A small autoregressive pixel model, trained from scratch.
Data: trained on photos with spoken descriptions (Open Images, Localized Narratives), 203450 training examples, 4.1 epochs.
Rows from block 2 of a small autoregressive pixel model, named by matrix and row number. Rows with one number belong to one neuron. Each number is 128 + 32 x the weight over its row's rms, rounded and kept within 0 to 255. All counts start at 0. Numbers have three digits each.
After each neuron's rows are labels from the 100 images, of 14976, where the neuron reaches its highest value: "top examples" is what is common among them. Only what is clearly more common there than usual is listed. The data: photos with spoken descriptions (Open Images, Localized Narratives).
# fc1: MLP up (model.blocks.2.mlp.fc1.weight, 1536x256), inputs 128-255
# fc2: MLP down (model.blocks.2.mlp.fc2.weight, 256x1536, transposed), outputs 128-255

fc1.669:117117134104144096123196146092175094173102119124193156154091128094158083158156141069143182156104126143175133115129073143157137104091057145146073105109113185122138133129128127126145179167100140107118176069199176096157146157097052113151133163085024131128100161117147136140103103175148091103130100137121090151159126197195131133114130108124112152087100105117145052125109144128021102121156
fc2.669:135144103140146146184096199116172137153109127126175089115121084103093165162194098080148171099157091138093087158103088203183126113094115137114115143120141095144124123133094145153117133119134101154135185170162160086161087089135092153121138135132083144149168082122133119143095083111102129128096170154155149179114050098119154150097095096208166107136148106097186078100083056116116120123145
top examples: text has "dark"

fc1.282:135100114140093075124178100158115104114132092101131110114072136150114153106113075104148142088200160080201156132133153111127041150122127080138121096146099137164194100113118083119139164131152120188133074087090135151136069067146144098146118057159055175090139157055100093147129096115145117094075157171152200082139156165114128104135126133165118157121208091153120100163172135137109104111117
fc2.282:108155167115097148112193190131117127087131073154147183114109076134130128155164117169105168174130061135096107174162087138124158105116124166088116154131141140070120090155120143089126174193090132149101169078147169138108115140134125122126130143096132105114159113154111091114069162134088103149106096112115095159125156098159130182117156099090172054080064144173156123106133146135209076163163
top examples: text has "sky"

fc1.434:133069200195173177189179095133123094123127166072120162164168088081145122152061117133081158106175150127119119134126137142099099097136060141158155144119136111095137154169160107110080063080072179147113139133110129136131199161149092096101166102175102158114173117140101112163073145179094124159134112147093140144133177131117134119093026128173148129141076141104130100144149116118129079105127
fc2.434:174112098094081105127128151111158139207112101162145109110142168196104180121168092145104102119098074177136164166105158089139204178151186112096137079091139171157159141134160135129151162152162069133136086088088170085119104114093127108153118178081141105121090167132143095146151143135181160126144174118147097099109125133080175121142141080112142080087089149140115124122120189155089129174068
top examples: text has "woman"

fc1.22:182114138133124123171077175064120106075143099129133160093162149109159201165123141156090131129099116170113135142104162112151128134144148134167130111116099090206164152149132221124147068148158177118162096139060173129111193152118075141133158119106131112128151173160099082113155085157154093120142143126223152143103120114130177100148164115136150094149097108165106126133132102154143175100119
fc2.22:087183118117098123131125157073120129094132215146096093150148157160182070069134101085154167086134163149135105093133147121137145148107116130180082133156092126089087131049105175144103164077113075127125105112135080074137075181158139150188123117137138137156155130109175158124089095094108133048078132119114152170118029183181123159114128107151139128133146133113185173189120173133121162159114
top examples: text has "grass"

fc1.586:132081168143127160163088106087094096061144109170129117095128167117125164192109080155160126103171096140128144127121170128158182099098164129130173091125120102142165132109192162066154142179137081145123178148103167095112141125158093124117143109105108120177104176121042068171124187078110127112134113101098100071112078178081145121117080110141137109150131155112197125195164115112126087159109
fc2.586:043153142106104112159070187104184121145120068151126117139138159171159176063113105144106108135124114127082114157124120053113092116158071138174134138114121126121164119129146103123087092117196169144134071136138172114099129130096083128090122104141109128110179172091121109088143164154146107155122147118142157150137190130095137144118112186144107114118104106159186122073133142121126128156146
top examples: text has "wearing"; text has "woman"

fc1.150:099114122156135151175165114139159120186079110103140147134101117173209146122106073120204164145145149135126131115159098155124118153077083166156144122155111127194110098146117108093103081133096136121138165115165138079126108181138129126110102165051098158138148091149107103136116146117136100099123171147185104124121112145087120120146088090120058088120148095142105112129119195079065112187125
fc2.150:121078164170176130140018135126088115114126147176115104126113109131053172119173130094204122159144172132062126162155157135123200155113181147193153098169130102103168093095139126083101147167146121093112168103130158068086097123072129110122168114117122156104110096125126146133091140095096192179104128128121100137071103125168138136125114083159139094087109146110159127140146145118155131133185
top examples: text has "dark"

fc1.683:098193172084115092141195161158156072072156072114126141146144120097153104084109126202134141106134122126081122125150175128112103150059088070191096120101130115145100202110196108129145107133151167159136176132155142109161093111135136146085107147151131091162123092087090128090145064063129131085114162143123184095163098139073141110098127108102140184109074151124158135149169111122083058123150
fc2.683:155120105140081155167056148120169197109103142136088151146177111161101150149081091191135136114172058154101140110099172121120156152110144088122183104125039105070155111120159111131105120138125074108152136118116150160121153109138120116161103126113173198089124164118140134151073147116142131146106164100176161089110123139120131144114120110154127167160155122059159173161117127128151076125115
top examples: text has "wearing"; text has "man"

fc1.281:092125167149121095112150176135138104129137139144160113105135092110160130205090142119164147077137147147187143127129128111132162130126101132198109130102131107196163106131102142162128109060110145147115112090135126178108096156084084152116152107104130173081105103085184061188098105162125115060115163109102137137135136101126165169097126096156172112088120075166097179143156135118088190160103
fc2.281:113124136164109137065130115176132177098091084115055161116131072209096135141150121171162120105160091101064088222094075142115122124205125109147127116159135115145106141099188123118095106088082131097129091153125132128142089093178087136119124159164141121165118136121111182166110159066164179163196079141096136129143144197149096116147203097073107149114087112184137094082087133112104091120071
top examples: text has "trees"; text has "sky"; text has "buildings"

fc1.166:152090131143126167088123158119142093099164140085145139119116118119107196111138144101090064121151147082088132084059138109090111212063043122108114149143121128115165172128098160141079113110097174177108161177181096137119194175113075152069148111100112161198126146148125130120173122144107124145175156073134120194101150145114146131070108143149151095156111136138142130160141142083089127136128
fc2.166:123148158160116137097121096100169143104099146145113139147114136104124090131089132157148124118114125110135078147210160096138136107151179101158140097111155098171134129121201123141176169128147121090122085106108121198139111192152128197131143130078114140112163161127139129116117152099191160088108116144094126121194161127136132104111136078152156111110093177162081159103108157086133081126122
top examples: text has "black"

fc1.358:128110139112103129146089128167136124123103125163173107148088100099157090149084141134140120140023150115123110146086097131157141176109171141097152148076153165134103121174105142089112131137125113216098095112164127083082130148114157144176154118178135113178101128108170109116074115141149155106104116123097141111109098062149161117135160131155203074126084089143138175089165127131137066126202
fc2.358:126044179143167106113158147108082096163151145152104100121160152135166195119163168104108133088141131149086145174107135116185089080143069176126110184188090141126155155110117138116157093155105141156107169108118135207142160095139091178106090200151098152132132139144118121098127126096154138185129159112168089054103147197134112190132100110112126116119122107123139121167141134135113130098094
top examples: text has "standing"; text has "holding"

fc1.241:088144124136166129113072096120177083171138163135200110100103183158147141109115119106109146111092141131111171056125084158139173066149150077144098084169131070135118095105183108143083158173162087136113138082125153112124185102104107106131110067152203108134147180079110111162070132106124135172150149106126124130121083174150147128122110128134102158137097160146133156153184134158138105165153
fc2.241:146107143157178112137055061082157122186138132140167156118157119104143156056103120205112105088097102168068096109203149075130117149078117115135126122126116181087146150074140056081131138072152135150109097100110194139130223150142174104127146113153116157080138148103131126187113143152127087137158146136091147152142187126116110153144127130161099080089132089080098152151157122113107115110159
top examples: text has "wall"; text has "two"; text has "table"

fc1.742:088080143205096068144115095117082121055152193144159156106107101128152133165113154091136061069102114081140090088122194151198094067112151088124218172061124110106151125128148115123134092128086169140100067093165061112103138211144102100131081131132143122138149160161140162108138117117159113151095146098081134151135165129151112130082131170144120146166067114158158164118171158078113123060130
fc2.742:206103154126141113055175127109161144134055095219113128206128162168083103110141167130082141153150153118129164122095105153043101163046169161123154096138026136075118184144124117139085136118130125144103167132134113147090117146134153126082116162099091184109146102141124099125067105173087137145157104127128119118084147154127122136107152183162170151159189096151099162139115138178147130136153
top examples: text has "sky"

fc1.91:148192079138175113137151147128144100089154155160085138138174132161126088152068131115076114116090147123120169123136070130083198104122118121110138098143131193157133056143167151168137149068140135154056066131142116088159130150062069199129149128157122210067090113126097125122136106098119149088165179191133124171116113188124072138144107142108127169146107110136095126161127158178087142148182
fc2.91:143025177138135094152108123068086137125128084182144090080221163102134116143166139108088104153140138129203159097086177133158118097109118104103136102117137160141174099098110191094147191177077127144146172129098116141097173126082124141125142123140125136099110143152103132135210170151078122094130116078099098144134103141127154137176127087203092160192116161127110113133111128113125162136166
top examples: text has "wall"

fc1.108:090185094098144148203127144176117068116144072132173111107175088117135127106084140092103118102129127067156195137126122105179143132145142135115117136131191082152142134122171138081125076117058098135097178180103132142121160115186082100119113137082126084102093115114135170159181124108106193164088175105071135180101122147128119054072153087102150160106106106123165108098138118136113070184128
fc2.108:128133142155164164119128100137140150135088167093101171146109175130117107119121143131102131081153151149149018238164148144126090125151109137117162093124105163080088101124151116173138147156204177115138123102147070109116120128124090201095089167091099136148146127128145149084119143133117126108134078184116087086072142107152106113112155151109102093062195184134097119146163151084145127108101
top examples: text has "food"; text has "plate"

fc1.315:093057134097089143193134149117189118154098087137171126224170124101133078108114153112160070101103125104101165151085144139159160092126137118110150136133108057126139088131156101107106133154124101130111122110211129180099131177101087164059174093124141154163127111145146140105166175091165132075130170114125071116121082102127158155114193156130116106214162143130109114147100173104072148100142
fc2.315:119119137114137149111094126109174123126171101171086160122080172121111136042099150143146120164123086137127093062113099183083120129125151152066140117136076161123110077072128059105156188150178118080102157084095133193143158127123179128144069138171162135174116144118151112123109104157119163130109139186147067111131151132131105191098097123137097137136049079119112114119127107147111115159174
top examples: text has "people"

fc1.29:152179117082154104146122155103125166113151110157154114108146086088160153159080146114094129124081141167099070111097126098169147178163187101175159163123121085127146140119130164146127128176142149121125078177131172129122121103112094125107143146152072135198103184093092151070098125150124150160139035122169141183157193130148134047137098138079077104148091131120104167184120129116157080142101
fc2.29:170143098167197080082088146119113123131129160108116146129121160142182110116136128121125098182138093145190111188128166130125121148151115186072120095089085136105131101072132091140136156116089139131139107112067147114092119090143080147123169131145195142170143124133105100078168062104149124138134137123149172138149044149156145140122095099150127058113142135154134186115126121137078131176087
top examples: text has "trees"; text has "grass"; text has "sky"; text has "ground"

fc1.173:091123126107100111157135151113098153123112103142153078101107139146136146149091105155118076158102178136063211155122131141059146123096131073106156150161099124096146098092103159161100102095165096063125151150109134135064087131071115125085132121154096200196139164173175101145086129095172104154157086076080084189095150128139143153104102124135135146123099138106119170159125116140156110119132
fc2.173:138101150113127116121089047156153104125147175101153167110080117128096127130165138102115156156170119141161128052094136090221134124174185093157110118122176092165172124142147113090156156148094149108125116125121156066114157112217097096123160100167132127114117132077087123159139184159132102115112092124118151121130087114177171077150238102127179151091147101171134115105189171132125127145116
top examples: text has "wall"

fc1.740:108129095167159160149121065146096139145113130137162103083135116078181162148149149194165170126092082133043119124159104183155088144124106192188208147141110071153062108144170097113098074100130104152121149141157104137096105148179061128098170163135076116077194099104144130072080142103130132122176129094099109102153125146175112093138136152164083164122166114137166109172128079111089096123119
fc2.740:108079167150096163139072132140169130118153125091138145122070099094143139104145125111082171112096144143117161176119136106139106158151130078078078124144128148108128183128090091158171210135100153150114116075129112125155094101049170051142125102115129138132114159146138156169156114166180189143128100128096109138045120131093143144083119153114164059139124146160110120118119158157192162113102
top examples: text has "buildings"

fc1.372:178098159167109153175121103100093120081110104140139126127142125154148117134122176131114085101108209080137113125150085140149162072159160183080063098104120102133132186155124148129130031151114171082175096096131201084107194122112094061166165099077106125104103103192127101166144041076076128120102143141122125175170167179130135125121097128127153184078133163086112157114123136172138124110076
fc2.372:082132169183131154104154143123178093107123135108074161094162145084121146120103109125149072114116168106197200102101082151094215132104069088095132151153129167163109101115133106081099160134131082177127157177099146159135151110175147183073089090121120097092124112155117156087131150156135135082107181145132122067127159136188124128131141096163130182129043137088159141167141125130133106093118
top examples: text has "grass"

fc1.536:161107147134111126165163115135116150141111118110143195138072148132121089137081112108212151156169171181154145156130089151137121173195099135158123163095185107069140155113193127114090146135132099174148084110127181138073134107101142121121144119176136091110089124094109068118105103131120107175150117143147087127138081165133159083088149149142058093103072168097126111155142101098113128107189
fc2.536:087134108132121105140131151085190061065147102123172068119196097122153118169149149100123136131135065082141123134138112115143130082058167125176129085139121115144116094179084163133127136109141129090174131093187111101146109106094069140143170130123123200177146111180121216137154149155177102132106148134140109103106090166088055197180125166066161120097149066169143162153122093054072118104102
top examples: text has "grass"

fc1.517:113150143109122168142199116091115091126109116113134131161139151116137122136142153139148160125154174140091143132116096127134170161092092184160123133152115136123086106152177147103156113144087132153159107062137139160112174121119158145066124124131128147145114169125124153107129097115077095162103131127080141120140123136111100138070173139200105151187162194155121068148128186147085116124136
fc2.517:138099150159071177112202147165166175084110166128181185098042101097152177119148143067133149157148136136127085174154133141140124192098153096144119144115177127122175110107172103138109110105106128182123222131060163115124094157162093123182135133118143136123210069113142160131211122088167116084111089104163147094169126165106121132151152070151148119125091142073127148143167154142083195095062
top examples: text has "trees"; text has "sky"

fc1.688:093092131153117120168152112100121109202078172157159170171149173093170155143163124117111177126155132080147079103108142168150174187154146183114146113114137126120125108101223164114114169112125217151116075067146100174100104089150131122086186121129155137094101099123106155092127117155121122126111153136140129084117093111146105174094186110197088135146166108128101162147177150149079101129115
fc2.688:134118094129028192055131159137126117110089132103102158099121118165139183132194144155173058092168150134189122197140092152126140195126059135134124090089172160080081081171129104118187122140095119146089160132115135095118126114144108184121079174102079103099126106111132094116096068088151081118121102133124136137124123155162087097087173098146149165131089119146119125128071141077087116116096
top examples: text has "trees"; text has "sky"; text has "plants"; text has "grass"

fc1.338:072112150111105114170106102113157118138140123103166138103163192157101086121087113042134151130127108143155155178121140118105127171135120182173138175200127137151148145151154111126114108109111110189147103157110035110101153182064104177087116101134139144178026106153131177152128155122144159153116146151120112095163144105151154113114069142118147110100145133127132134166140078129103173088117
fc2.338:147128154160167093125124172127083138095162118129124144085094126059113187167086071132144097151137142085157199196081125117180129192072133152121143175131156178114084158108095123143163153140083170106108166117119076147111148149136149126097154102153077115154067090145159164126142167101113154132115124107171123114096091082146074122173128104112135096111080099118130153083123159111156108129155
top examples: text has "standing"; text has "holding"; text has "wall"; text has "man"

fc1.438:080123130104144138129111119160146162054180161121200074126159128091182154120085110162103148098143132199129200131110188172113142129089119112148107117103095144134144132082171140116166116102143141168170134136130182157148113090156158110073087130106135043110187088050082121083128150124123070093139133156106167089108097149092133124106121098177177100119093118103222155132163147098094078158163
fc2.438:147135145119094147172101110147159194110072117115149130144181119186099146132143117202136115112226115171036187112138149136116158075119153081158127128121090097112203099094186099090126056108153093153123146112082152147137110131155125110120071116141147153112181133122087086159139157155087124127110197101125132099116133092120074126093098133129062164165130106085155185140123144164159120181134
top examples: text has "wearing"; text has "man"; text has "smiling"; text has "woman"

fc1.478:130116139113193134166131120073122147097149111084113126126074177131161086117156139071105150119104119151114107074191120085158155105155153144142043161133104150139200102109145164157093184133118140143060212119118117132152075153097056123098111172157058151134097168141104106136145140166159090101147217105121089149073088109123131053172091086098129137100105059107124128104139116134080161130107
fc2.478:080086122120113145127151154090106141118196169128171114170105153124146125111148121148175134130144078181127132128092113107179132128050088113153091074114114127062112200143100146221131164122112123084108164120078143141072092082118191139160131099100056139182128071119160134154134082092081176138136091118144165191116111150173126166160084164130063090145145143126113095153105112161149108167144
top examples: text has "sky"; text has "buildings"; text has "road"

fc1.366:135115159119118132117108121143159083116118156161135169117219140141151167155140160196122123106181133151112163170153158159133103154132114157111130108172155107127097114116133107071108100110099176150163203101077131075101086057173076132127170117094094087152152163142080138136093149154129118117167114139015058099149112093082043107137140142094134130138071186134150140163181122081157118136111
fc2.366:143132085130158111119085146138067167134161103118127108088088156116139089109088105132139127043175074157115111125130154134112135111118148105163177130155107149118159130179120160165168112122155092053149074101189072147079133200084086152148095077120122124098182088159142117087111150111143121136086154135186161109145121179146089134146123139174092146126194122113129112069091129116165158159098
top examples: text has "woman"

fc1.361:159082125116135115130130121129136178120079143108095179141144170072091116143035111079061118128119189144143105049111158118099121134113189140160128116158119118119162162142167147175116079183101120125125135094171171125112114106168056149146124200141106145108131204110176144142144142110107134151130098172111143045167140155146096126140137128093197174083170167136176113090109179113128124136048
fc2.361:164113166130114120144158163141131072132142179119121171127159115157147119132154104130192089138149117099157155109116100153139144170148117155118105175133095107083068089095126118121150157126169170085139103177099113156118141159111151113117085092040114103143106115195102112099121073116152139155116144089124164133123120129139172117129111117155132147200048134099136102120160094139128142180131
top examples: text has "grass"

fc1.142:135175155098166141121155102122153127121190102117123088184134103123108229141129094105110133167140148154141151132172112056130067162094160110146097119160158162121140150100086095150093167112148142132099124128117171157151118147058107062060137080185168088171132124146119075159112151079208165156176116125124117114091093157130138156153122161158119117155211184116133130185125075179075105182110
fc2.142:091154109130173134106165152142120114103135114129083163130143113166118064142162138132161071159137100171111122106128099176124105146171129133147167152145135103094065107150144157159135186089082176093138117167139137106140090127169149138190087133136126102145113122131065126141079103130100094094161114168183114116118150077194143152086153112132096148178105095113164097094167082174152124104172
top examples: text has "wall"

fc1.350:112114134095152142129089224125133143079126121093148123074108143141125098144074103151205160118126159137124121120116117096103206096123115111119143160107165059142111127158111100134078121103129118115038137127129104148079138150095157182138123112118183132172095117052070123091122145174132099093118127129127117164130131161117139113224121082109129078114086125160130112115185101148098157097082
fc2.350:129163124114179146158117075168145095074215168119085105192134067116119082082169141131100155152115123087097159136072131090128103124126142136128134082161095190102101172171101149055091116139145148117255116110144112103128049127199160095123073150164086135124109175129104151110126214103149118143139131149149153142109130108165106112062156159124114100144129115110133109134134157128113139172144
top examples: text has "woman"

fc1.272:117138152117143158148155139082112132119109131159152107120095124162111137171063106129123127080159117118114083079202068140138146126167146125110123111095140132114105166164118158113137133071117122100128153137151092123158164141136162126100095103070133155154076136111183065100094167151145130115122072147081130147144115101133111090110097148152097195173209124162118147171139134118123133063187
fc2.272:131121148130153147092171159118055179144138145160099099130110144125123177093102157123081134162172133116080098077057095148110144187157125108165126083124140053091171134122143122118170137190127123094165111163165172074151125156145148122075137209112123091172106078131083142135170160180120109217057176143095099143132129102106065170085070145098142106116099157188119074118104141148108094100125
top examples: text has "color"

fc1.701:072127101169103175109190157131070073113171136116080129157147122185065160116125129126133115090099107186102147095091112061081109123171073140148150095177129149080117179147130111167082131102151143117116136098098138122174119089124116059104115074109165173138219161146118122143088116133137147134174153142142137085128108136116114138198176149173137083186181126082159141189144223088093126166167
fc2.701:201158104129156138094060143097122090109156118111107180110133136136117073165123146155108088116087132105117119120122141150199121116122178162138183105158071133132094168092177139132087175131084139137097135118119125172169127144123122150157181128145138035120145097156130134121057122134124138108145091120114132107146161048178144185133127106125152144172155160134148115170094081092146133111127
top examples: text has "table"

fc1.715:160131201082145129168059142097160175180174115090155116145127199142146153147117075136114161111169083085097170120114111106144117099151161101110185139098146115100116143079088124125120101185217157168131159104105181154120100082101092182138174102140135099163149136112152100167140167131071108098138105104119127158116153156072096133131120127129170115084109110119120097128152132146122121147164
fc2.715:141121136078175162138049144098138119127071133169132150152135142083147131143110091146158096119098110210106130076113115047114064113113059148105150149106101117165171139170143129150143079152135132119152131117094153176119173148155087133127095160108154190152137132098129055043128160149162084171070137084081083099113130120097102168094158123119068114120166144165167174096120137100111150140174
top examples: text has "wall"

fc1.160:144112148052124135173077176162126074113137089126117166171174085110137119128088100157156082142119098137060144097107159137073181143103134146095123156160064164114198083111151100135137080186141140140094064125143170133113094102150107209143162095175175136171155169094127121153101142139174138084138118145154091073156154093156104165082169145064115119101121136097162157166195167061115120154141
fc2.160:112156085127120214146157118072205093144101206125156178122097140159104146078160161105112166099090144153138122136153135152161121064089130117166097139143152163163130133126062095116080144131174142113143171161136113174137058128136162134165140147123133098112132097105125121139119095173117179112117114137149129109132129119037124137147092140180122091155124123156169154154092152168119131105143
top examples: text has "standing"; text has "man"

fc1.524:120094110116089074132082076154203113135113160155164117096111157190109172094135151112103113142136119133119116079179127084160145155144117119115107087144100183107190139072192152118149158180155111181042143080149104121130169153109108114164169121131171165136181168057082128112109138131118121156109172133094138151118168157134115129162161177131132056146114193150154148119149156139097135179149
fc2.524:111080139122115086116128095081145092149095157175182170133108175079130180147162157143062142132109181146123149073177179104151101203148096114136123128131129151077171117064116119145166158082098148109090101076145158125128156153074163094132186151110096125107110146095178129161113095127129086165131114123108149192139169149142120166108120103136075082098102134171088198165151107106167144142192
top examples: text has "sky"

fc1.443:108109201164081161164138077144133089177147110178141159112166099105136122135132074096131120124077127174163150135098133131124089045187189222088167121130116096112115115158113111085147132140133085150120105115084190115117161110167114150126143125136114110125116144176120113136167135086142183064117167128168089113137116085141139119140153163081069099114112108079124144160144171067121110123126
fc2.443:171121072118115062146109158150180177134103128127150109119193110161104096117106152120127132144153159143116100092125148083186160156112178082164115059100138169143115107080080154129089192157148103087143138115106075148111129159106122081140103162109166078187146141096123113183211156070147085141199102185179106136135091174158105174085124173140032176081110149220142137133159122073123129190103
top examples: text has "trees"; text has "sky"; text has "grass"; text has "buildings"

fc1.487:172152113105103088122156125186093091108136154138186146181107143179139137136152074130188137097141154085162105161083137136147138149087177120081149092136160151060116118152107116121128111055112132158121076144131076124073130102168141155148140156162112091112159155088099175126126140120121136121138108115135097097080158168100151133145094072080084177054114029123125160114196172109110150146150
fc2.487:147096154173118152123101103133146177092162124133153076145082102098085140072158133171091103182124190077075152158167151151127110140161149149101179117127149073089111126103120099061138105110149122143162130139130135149134119122149174103149130195092082143154106116117062105140146108090172069122096105091174134120089096140135118092155095143055095133061116144105094167132108141102151192124181
top examples: text has "table"

fc1.560:129162120140121169108112147129046113144141124150124167156121136130125119175121126163130142143093160119137102161121186139140141112157128143099114134070145168062161095097151154114093138119137135178112138152136147184120127085160091134105172150139127159101123092149100123147132125165147141182115113146141121095121163158114092155140139115164085128154156115216100117156141100123129117130146
fc2.560:112091101154095153151150108147140139150104118097119125127125134129157134069126104183170090116130077095159113096122114165121200155109124111183131140177146142142133028131157105115121107113071122118158099080163150097144129121093109173137128101096076092110115162120110131111139122126135139132127111096176166153112148156102148131152126081160151109061132111211157096116150180135118114144140
top examples: text has "trees"; text has "sky"; text has "grass"

fc1.450:070097130131131154174122126121058138116124119151127148166116116054133091063165168200123127118107111101105136106081107113120169081156139145073113162095134113190070136156069087115153122154120126104173124115145189143102183108083150132124146094105163140054132163062140167151175170102122095115121121096114179131152152146115104143123119115172133162111061097189149077202149110155120113077138
fc2.450:081140079110120117121190163116151142128140144107145152091145122142109148189151114099160135126116167154132112166100169139141137209111154111198151108148144171102155140155123109120115120127102121151094133132115128080126136128123094137143093160132069122188142143137148140128124064128122112087197151133201157130054115117175149095171094171121149095126069175059137180105150139193112103125133
top examples: text has "sky"

fc1.158:148085095121177092138150088159142116158142075158098169122141121190157109159177132101137108113148154145121141097082102109127160114129157149105177126131111105150073097140197150076154105160108115159162132122149170103079111102191119103106120173135138128064115103158119133149189144109108156098192133159197126097145141098103101070111131085132137098180140145120061104139137127117121092141098
fc2.158:136108152112102132122077156105139088156164203166145160207157137157176083133091131128132166168129139144111113141148122100106118094143110088113082081118097151104118172064115177162118144135097149147152129152112128168120138122142094159121124130109069086126161128115053153113129142108161113161073233082155101128111094106201149127189197072154146085084163141101188149163107126137145094141198
top examples: text has "road"

fc1.279:170163115136115120123152104076130081152089183150122137217085110125184182136078078075119110118092109118150175141066124077131144112143140101184153067104090151103096154192120102092103085136125093185139155067133160089142203117148121170070166142103147145140212197133186123103118109163143152157115098066160122106138124100098117072154115140147081129151136156106115138171123078135129118147118
fc2.279:133066108150140106125104096151140164188112148178100140108178114143082088115141138108128124132174139140139085117083047126164109163116160144056108152146188094130144141146124117161123132120132150095082142168180140164152131122053133121116151167137075179146082044149074102153097099130065127108144152120129139106109156086113187177133154043125129126163112135138165165096148114129115189130122
top examples: text has "wall"

fc1.575:094116174125176129133094103169121143160156060178178094129083169097111099142095179089089118119062139079162093176147163120097120177097155148180095107173165172126096122188109093096096129144132108180082115148139091101084128160121091122190192133138136141141078113133103157120093084128111122105144149116112136115102122106195084095117130165194135068162145114107190137121139108166103116128120
fc2.575:060118104131126174124095083137112141119108126137073144149147111181134176058152078139165136151154103115165091114044068076145061129131171145135191174079099063146104118096147166129203136109121187077088176136142129108159100153081111153080084104164226128159172150121088070120142101145171100133174143102162181132158089145108191184116141125054120163148133171090082138129114137089104120119104
top examples: text has "table"

fc1.74:127078137121188175136160118135149132123129122117144123081158115109139151112164153109126122198087156113061146124105181133123134167130161170090142186086083139143117124084149101155062141146142168194158115095138161088106138120155095150131129141126144141135158088129073143180141099183166098177119189132163154098165125109098141158129165126147055088125092129097104176167121137164079135139118
fc2.74:149123123129168083055118091159127122103121127149058150071048129133128110129140148138127141151168120136131093080129125107115068134153148129146146114157125173074083125110106153153150172095109127131094137180108089048115132122141169086063116119129040105113125085117138159105149181113087135107167040085161078152095130117231137148115115110073170155110152138117121089089105171154153120101162
top examples: text has "dark"

fc1.549:103138154060159138097099130118110134117152070162124126166130153108157089151132132191132179131095134138105111125149126072082144110141106118015141160138114176163073136086149017145095105142082159106140155189108136167150136134117112134134094125084158149140149156166177180105133100106088105065090092111136097124133165099110057137180132108132121184163143105115048153147174094167112113103071
fc2.549:093106096120116122072159181183139144130100154144152123096140136146113178239096103113155121132121139133192183108090106164104149156172147110183137109130157128125201119163126125165129093151122126168150073082121115134126099142117093125138145078125123131229039106132135131127162108107133126131147122169143118163098136162129175126113054137097169057152073124154121161144109167120203141135169
top examples: text has "woman"

fc1.535:121162111102156126169125133146133111159162168135131129101170132121091136148104134142111129146094066124088097138135104133156123121098159145090106085111129177105154141212200182091172090135116115119127166116135063093173157134114119100115123173116122106132185142194145121157137076108133157126163186150126107107137151108123117089090126162128104164109089135095147100106089091090127126148096
fc2.535:115088105139120135116122131131121114095077102128113136129120143146129068136098116182135147196137184086158179105104118139128104142155148123089137184173210075103138126100079115107120142179159115166111158109110140163097088065145123076142110072134140124157111142112072146104131180116152120116113106120129121136111087141160092111143154117150157132150142107157125175094190048150125095182118
top examples: text has "sitting"

fc1.132:100206064100141123138155137133105084121137140144098151099112105148139120112112165096120135105086120045127162133073083161140122128149186135077114125146157142166104116165183129103132123200116099148133164137140161078108147071127123111111088131136169123153179147099164156096179123108057159129114208082111174152126158156113075042098104069142157137121180155115141081124142070097154049114114
fc2.132:167144117133087135188147126132139142150123110155181114107112105157123133075165139162115123068110123104150113182135174134097150115129105080095131193121120158076119080110130161158156117163075149188104224144128133134123145109132104145108122174096125106096133123131182145155162150094106168097111124135145080141105146116185083052136139141118131103050136064154130110085085150133169059123185
top examples: text has "table"

fc1.532:108144109128161166140151083111104096150133126103126161138096148123100163129138113124162182125090133088076163118142060120113171190161168148123145162152141154157152148117148073142170087168126194187108078114145113135112123158165123113095160144093116151128119189100129118142116078120091195079107129089081110077121150148140132123098171171151101132152119123167145076175168153095084164129114
fc2.532:094123142153107187140133125144136149129133154124152191132111116137129134135126161114076114176158148148145087189113177158106124113136091179121147102137114180113111129145146099082095064113103085134106205107140120122093053093159150166208100086125118150063153098114093118150164128181154031188135096100149114086182087109076137149152112072215085104150122083159186161137059141156137109099105
top examples: text has "trees"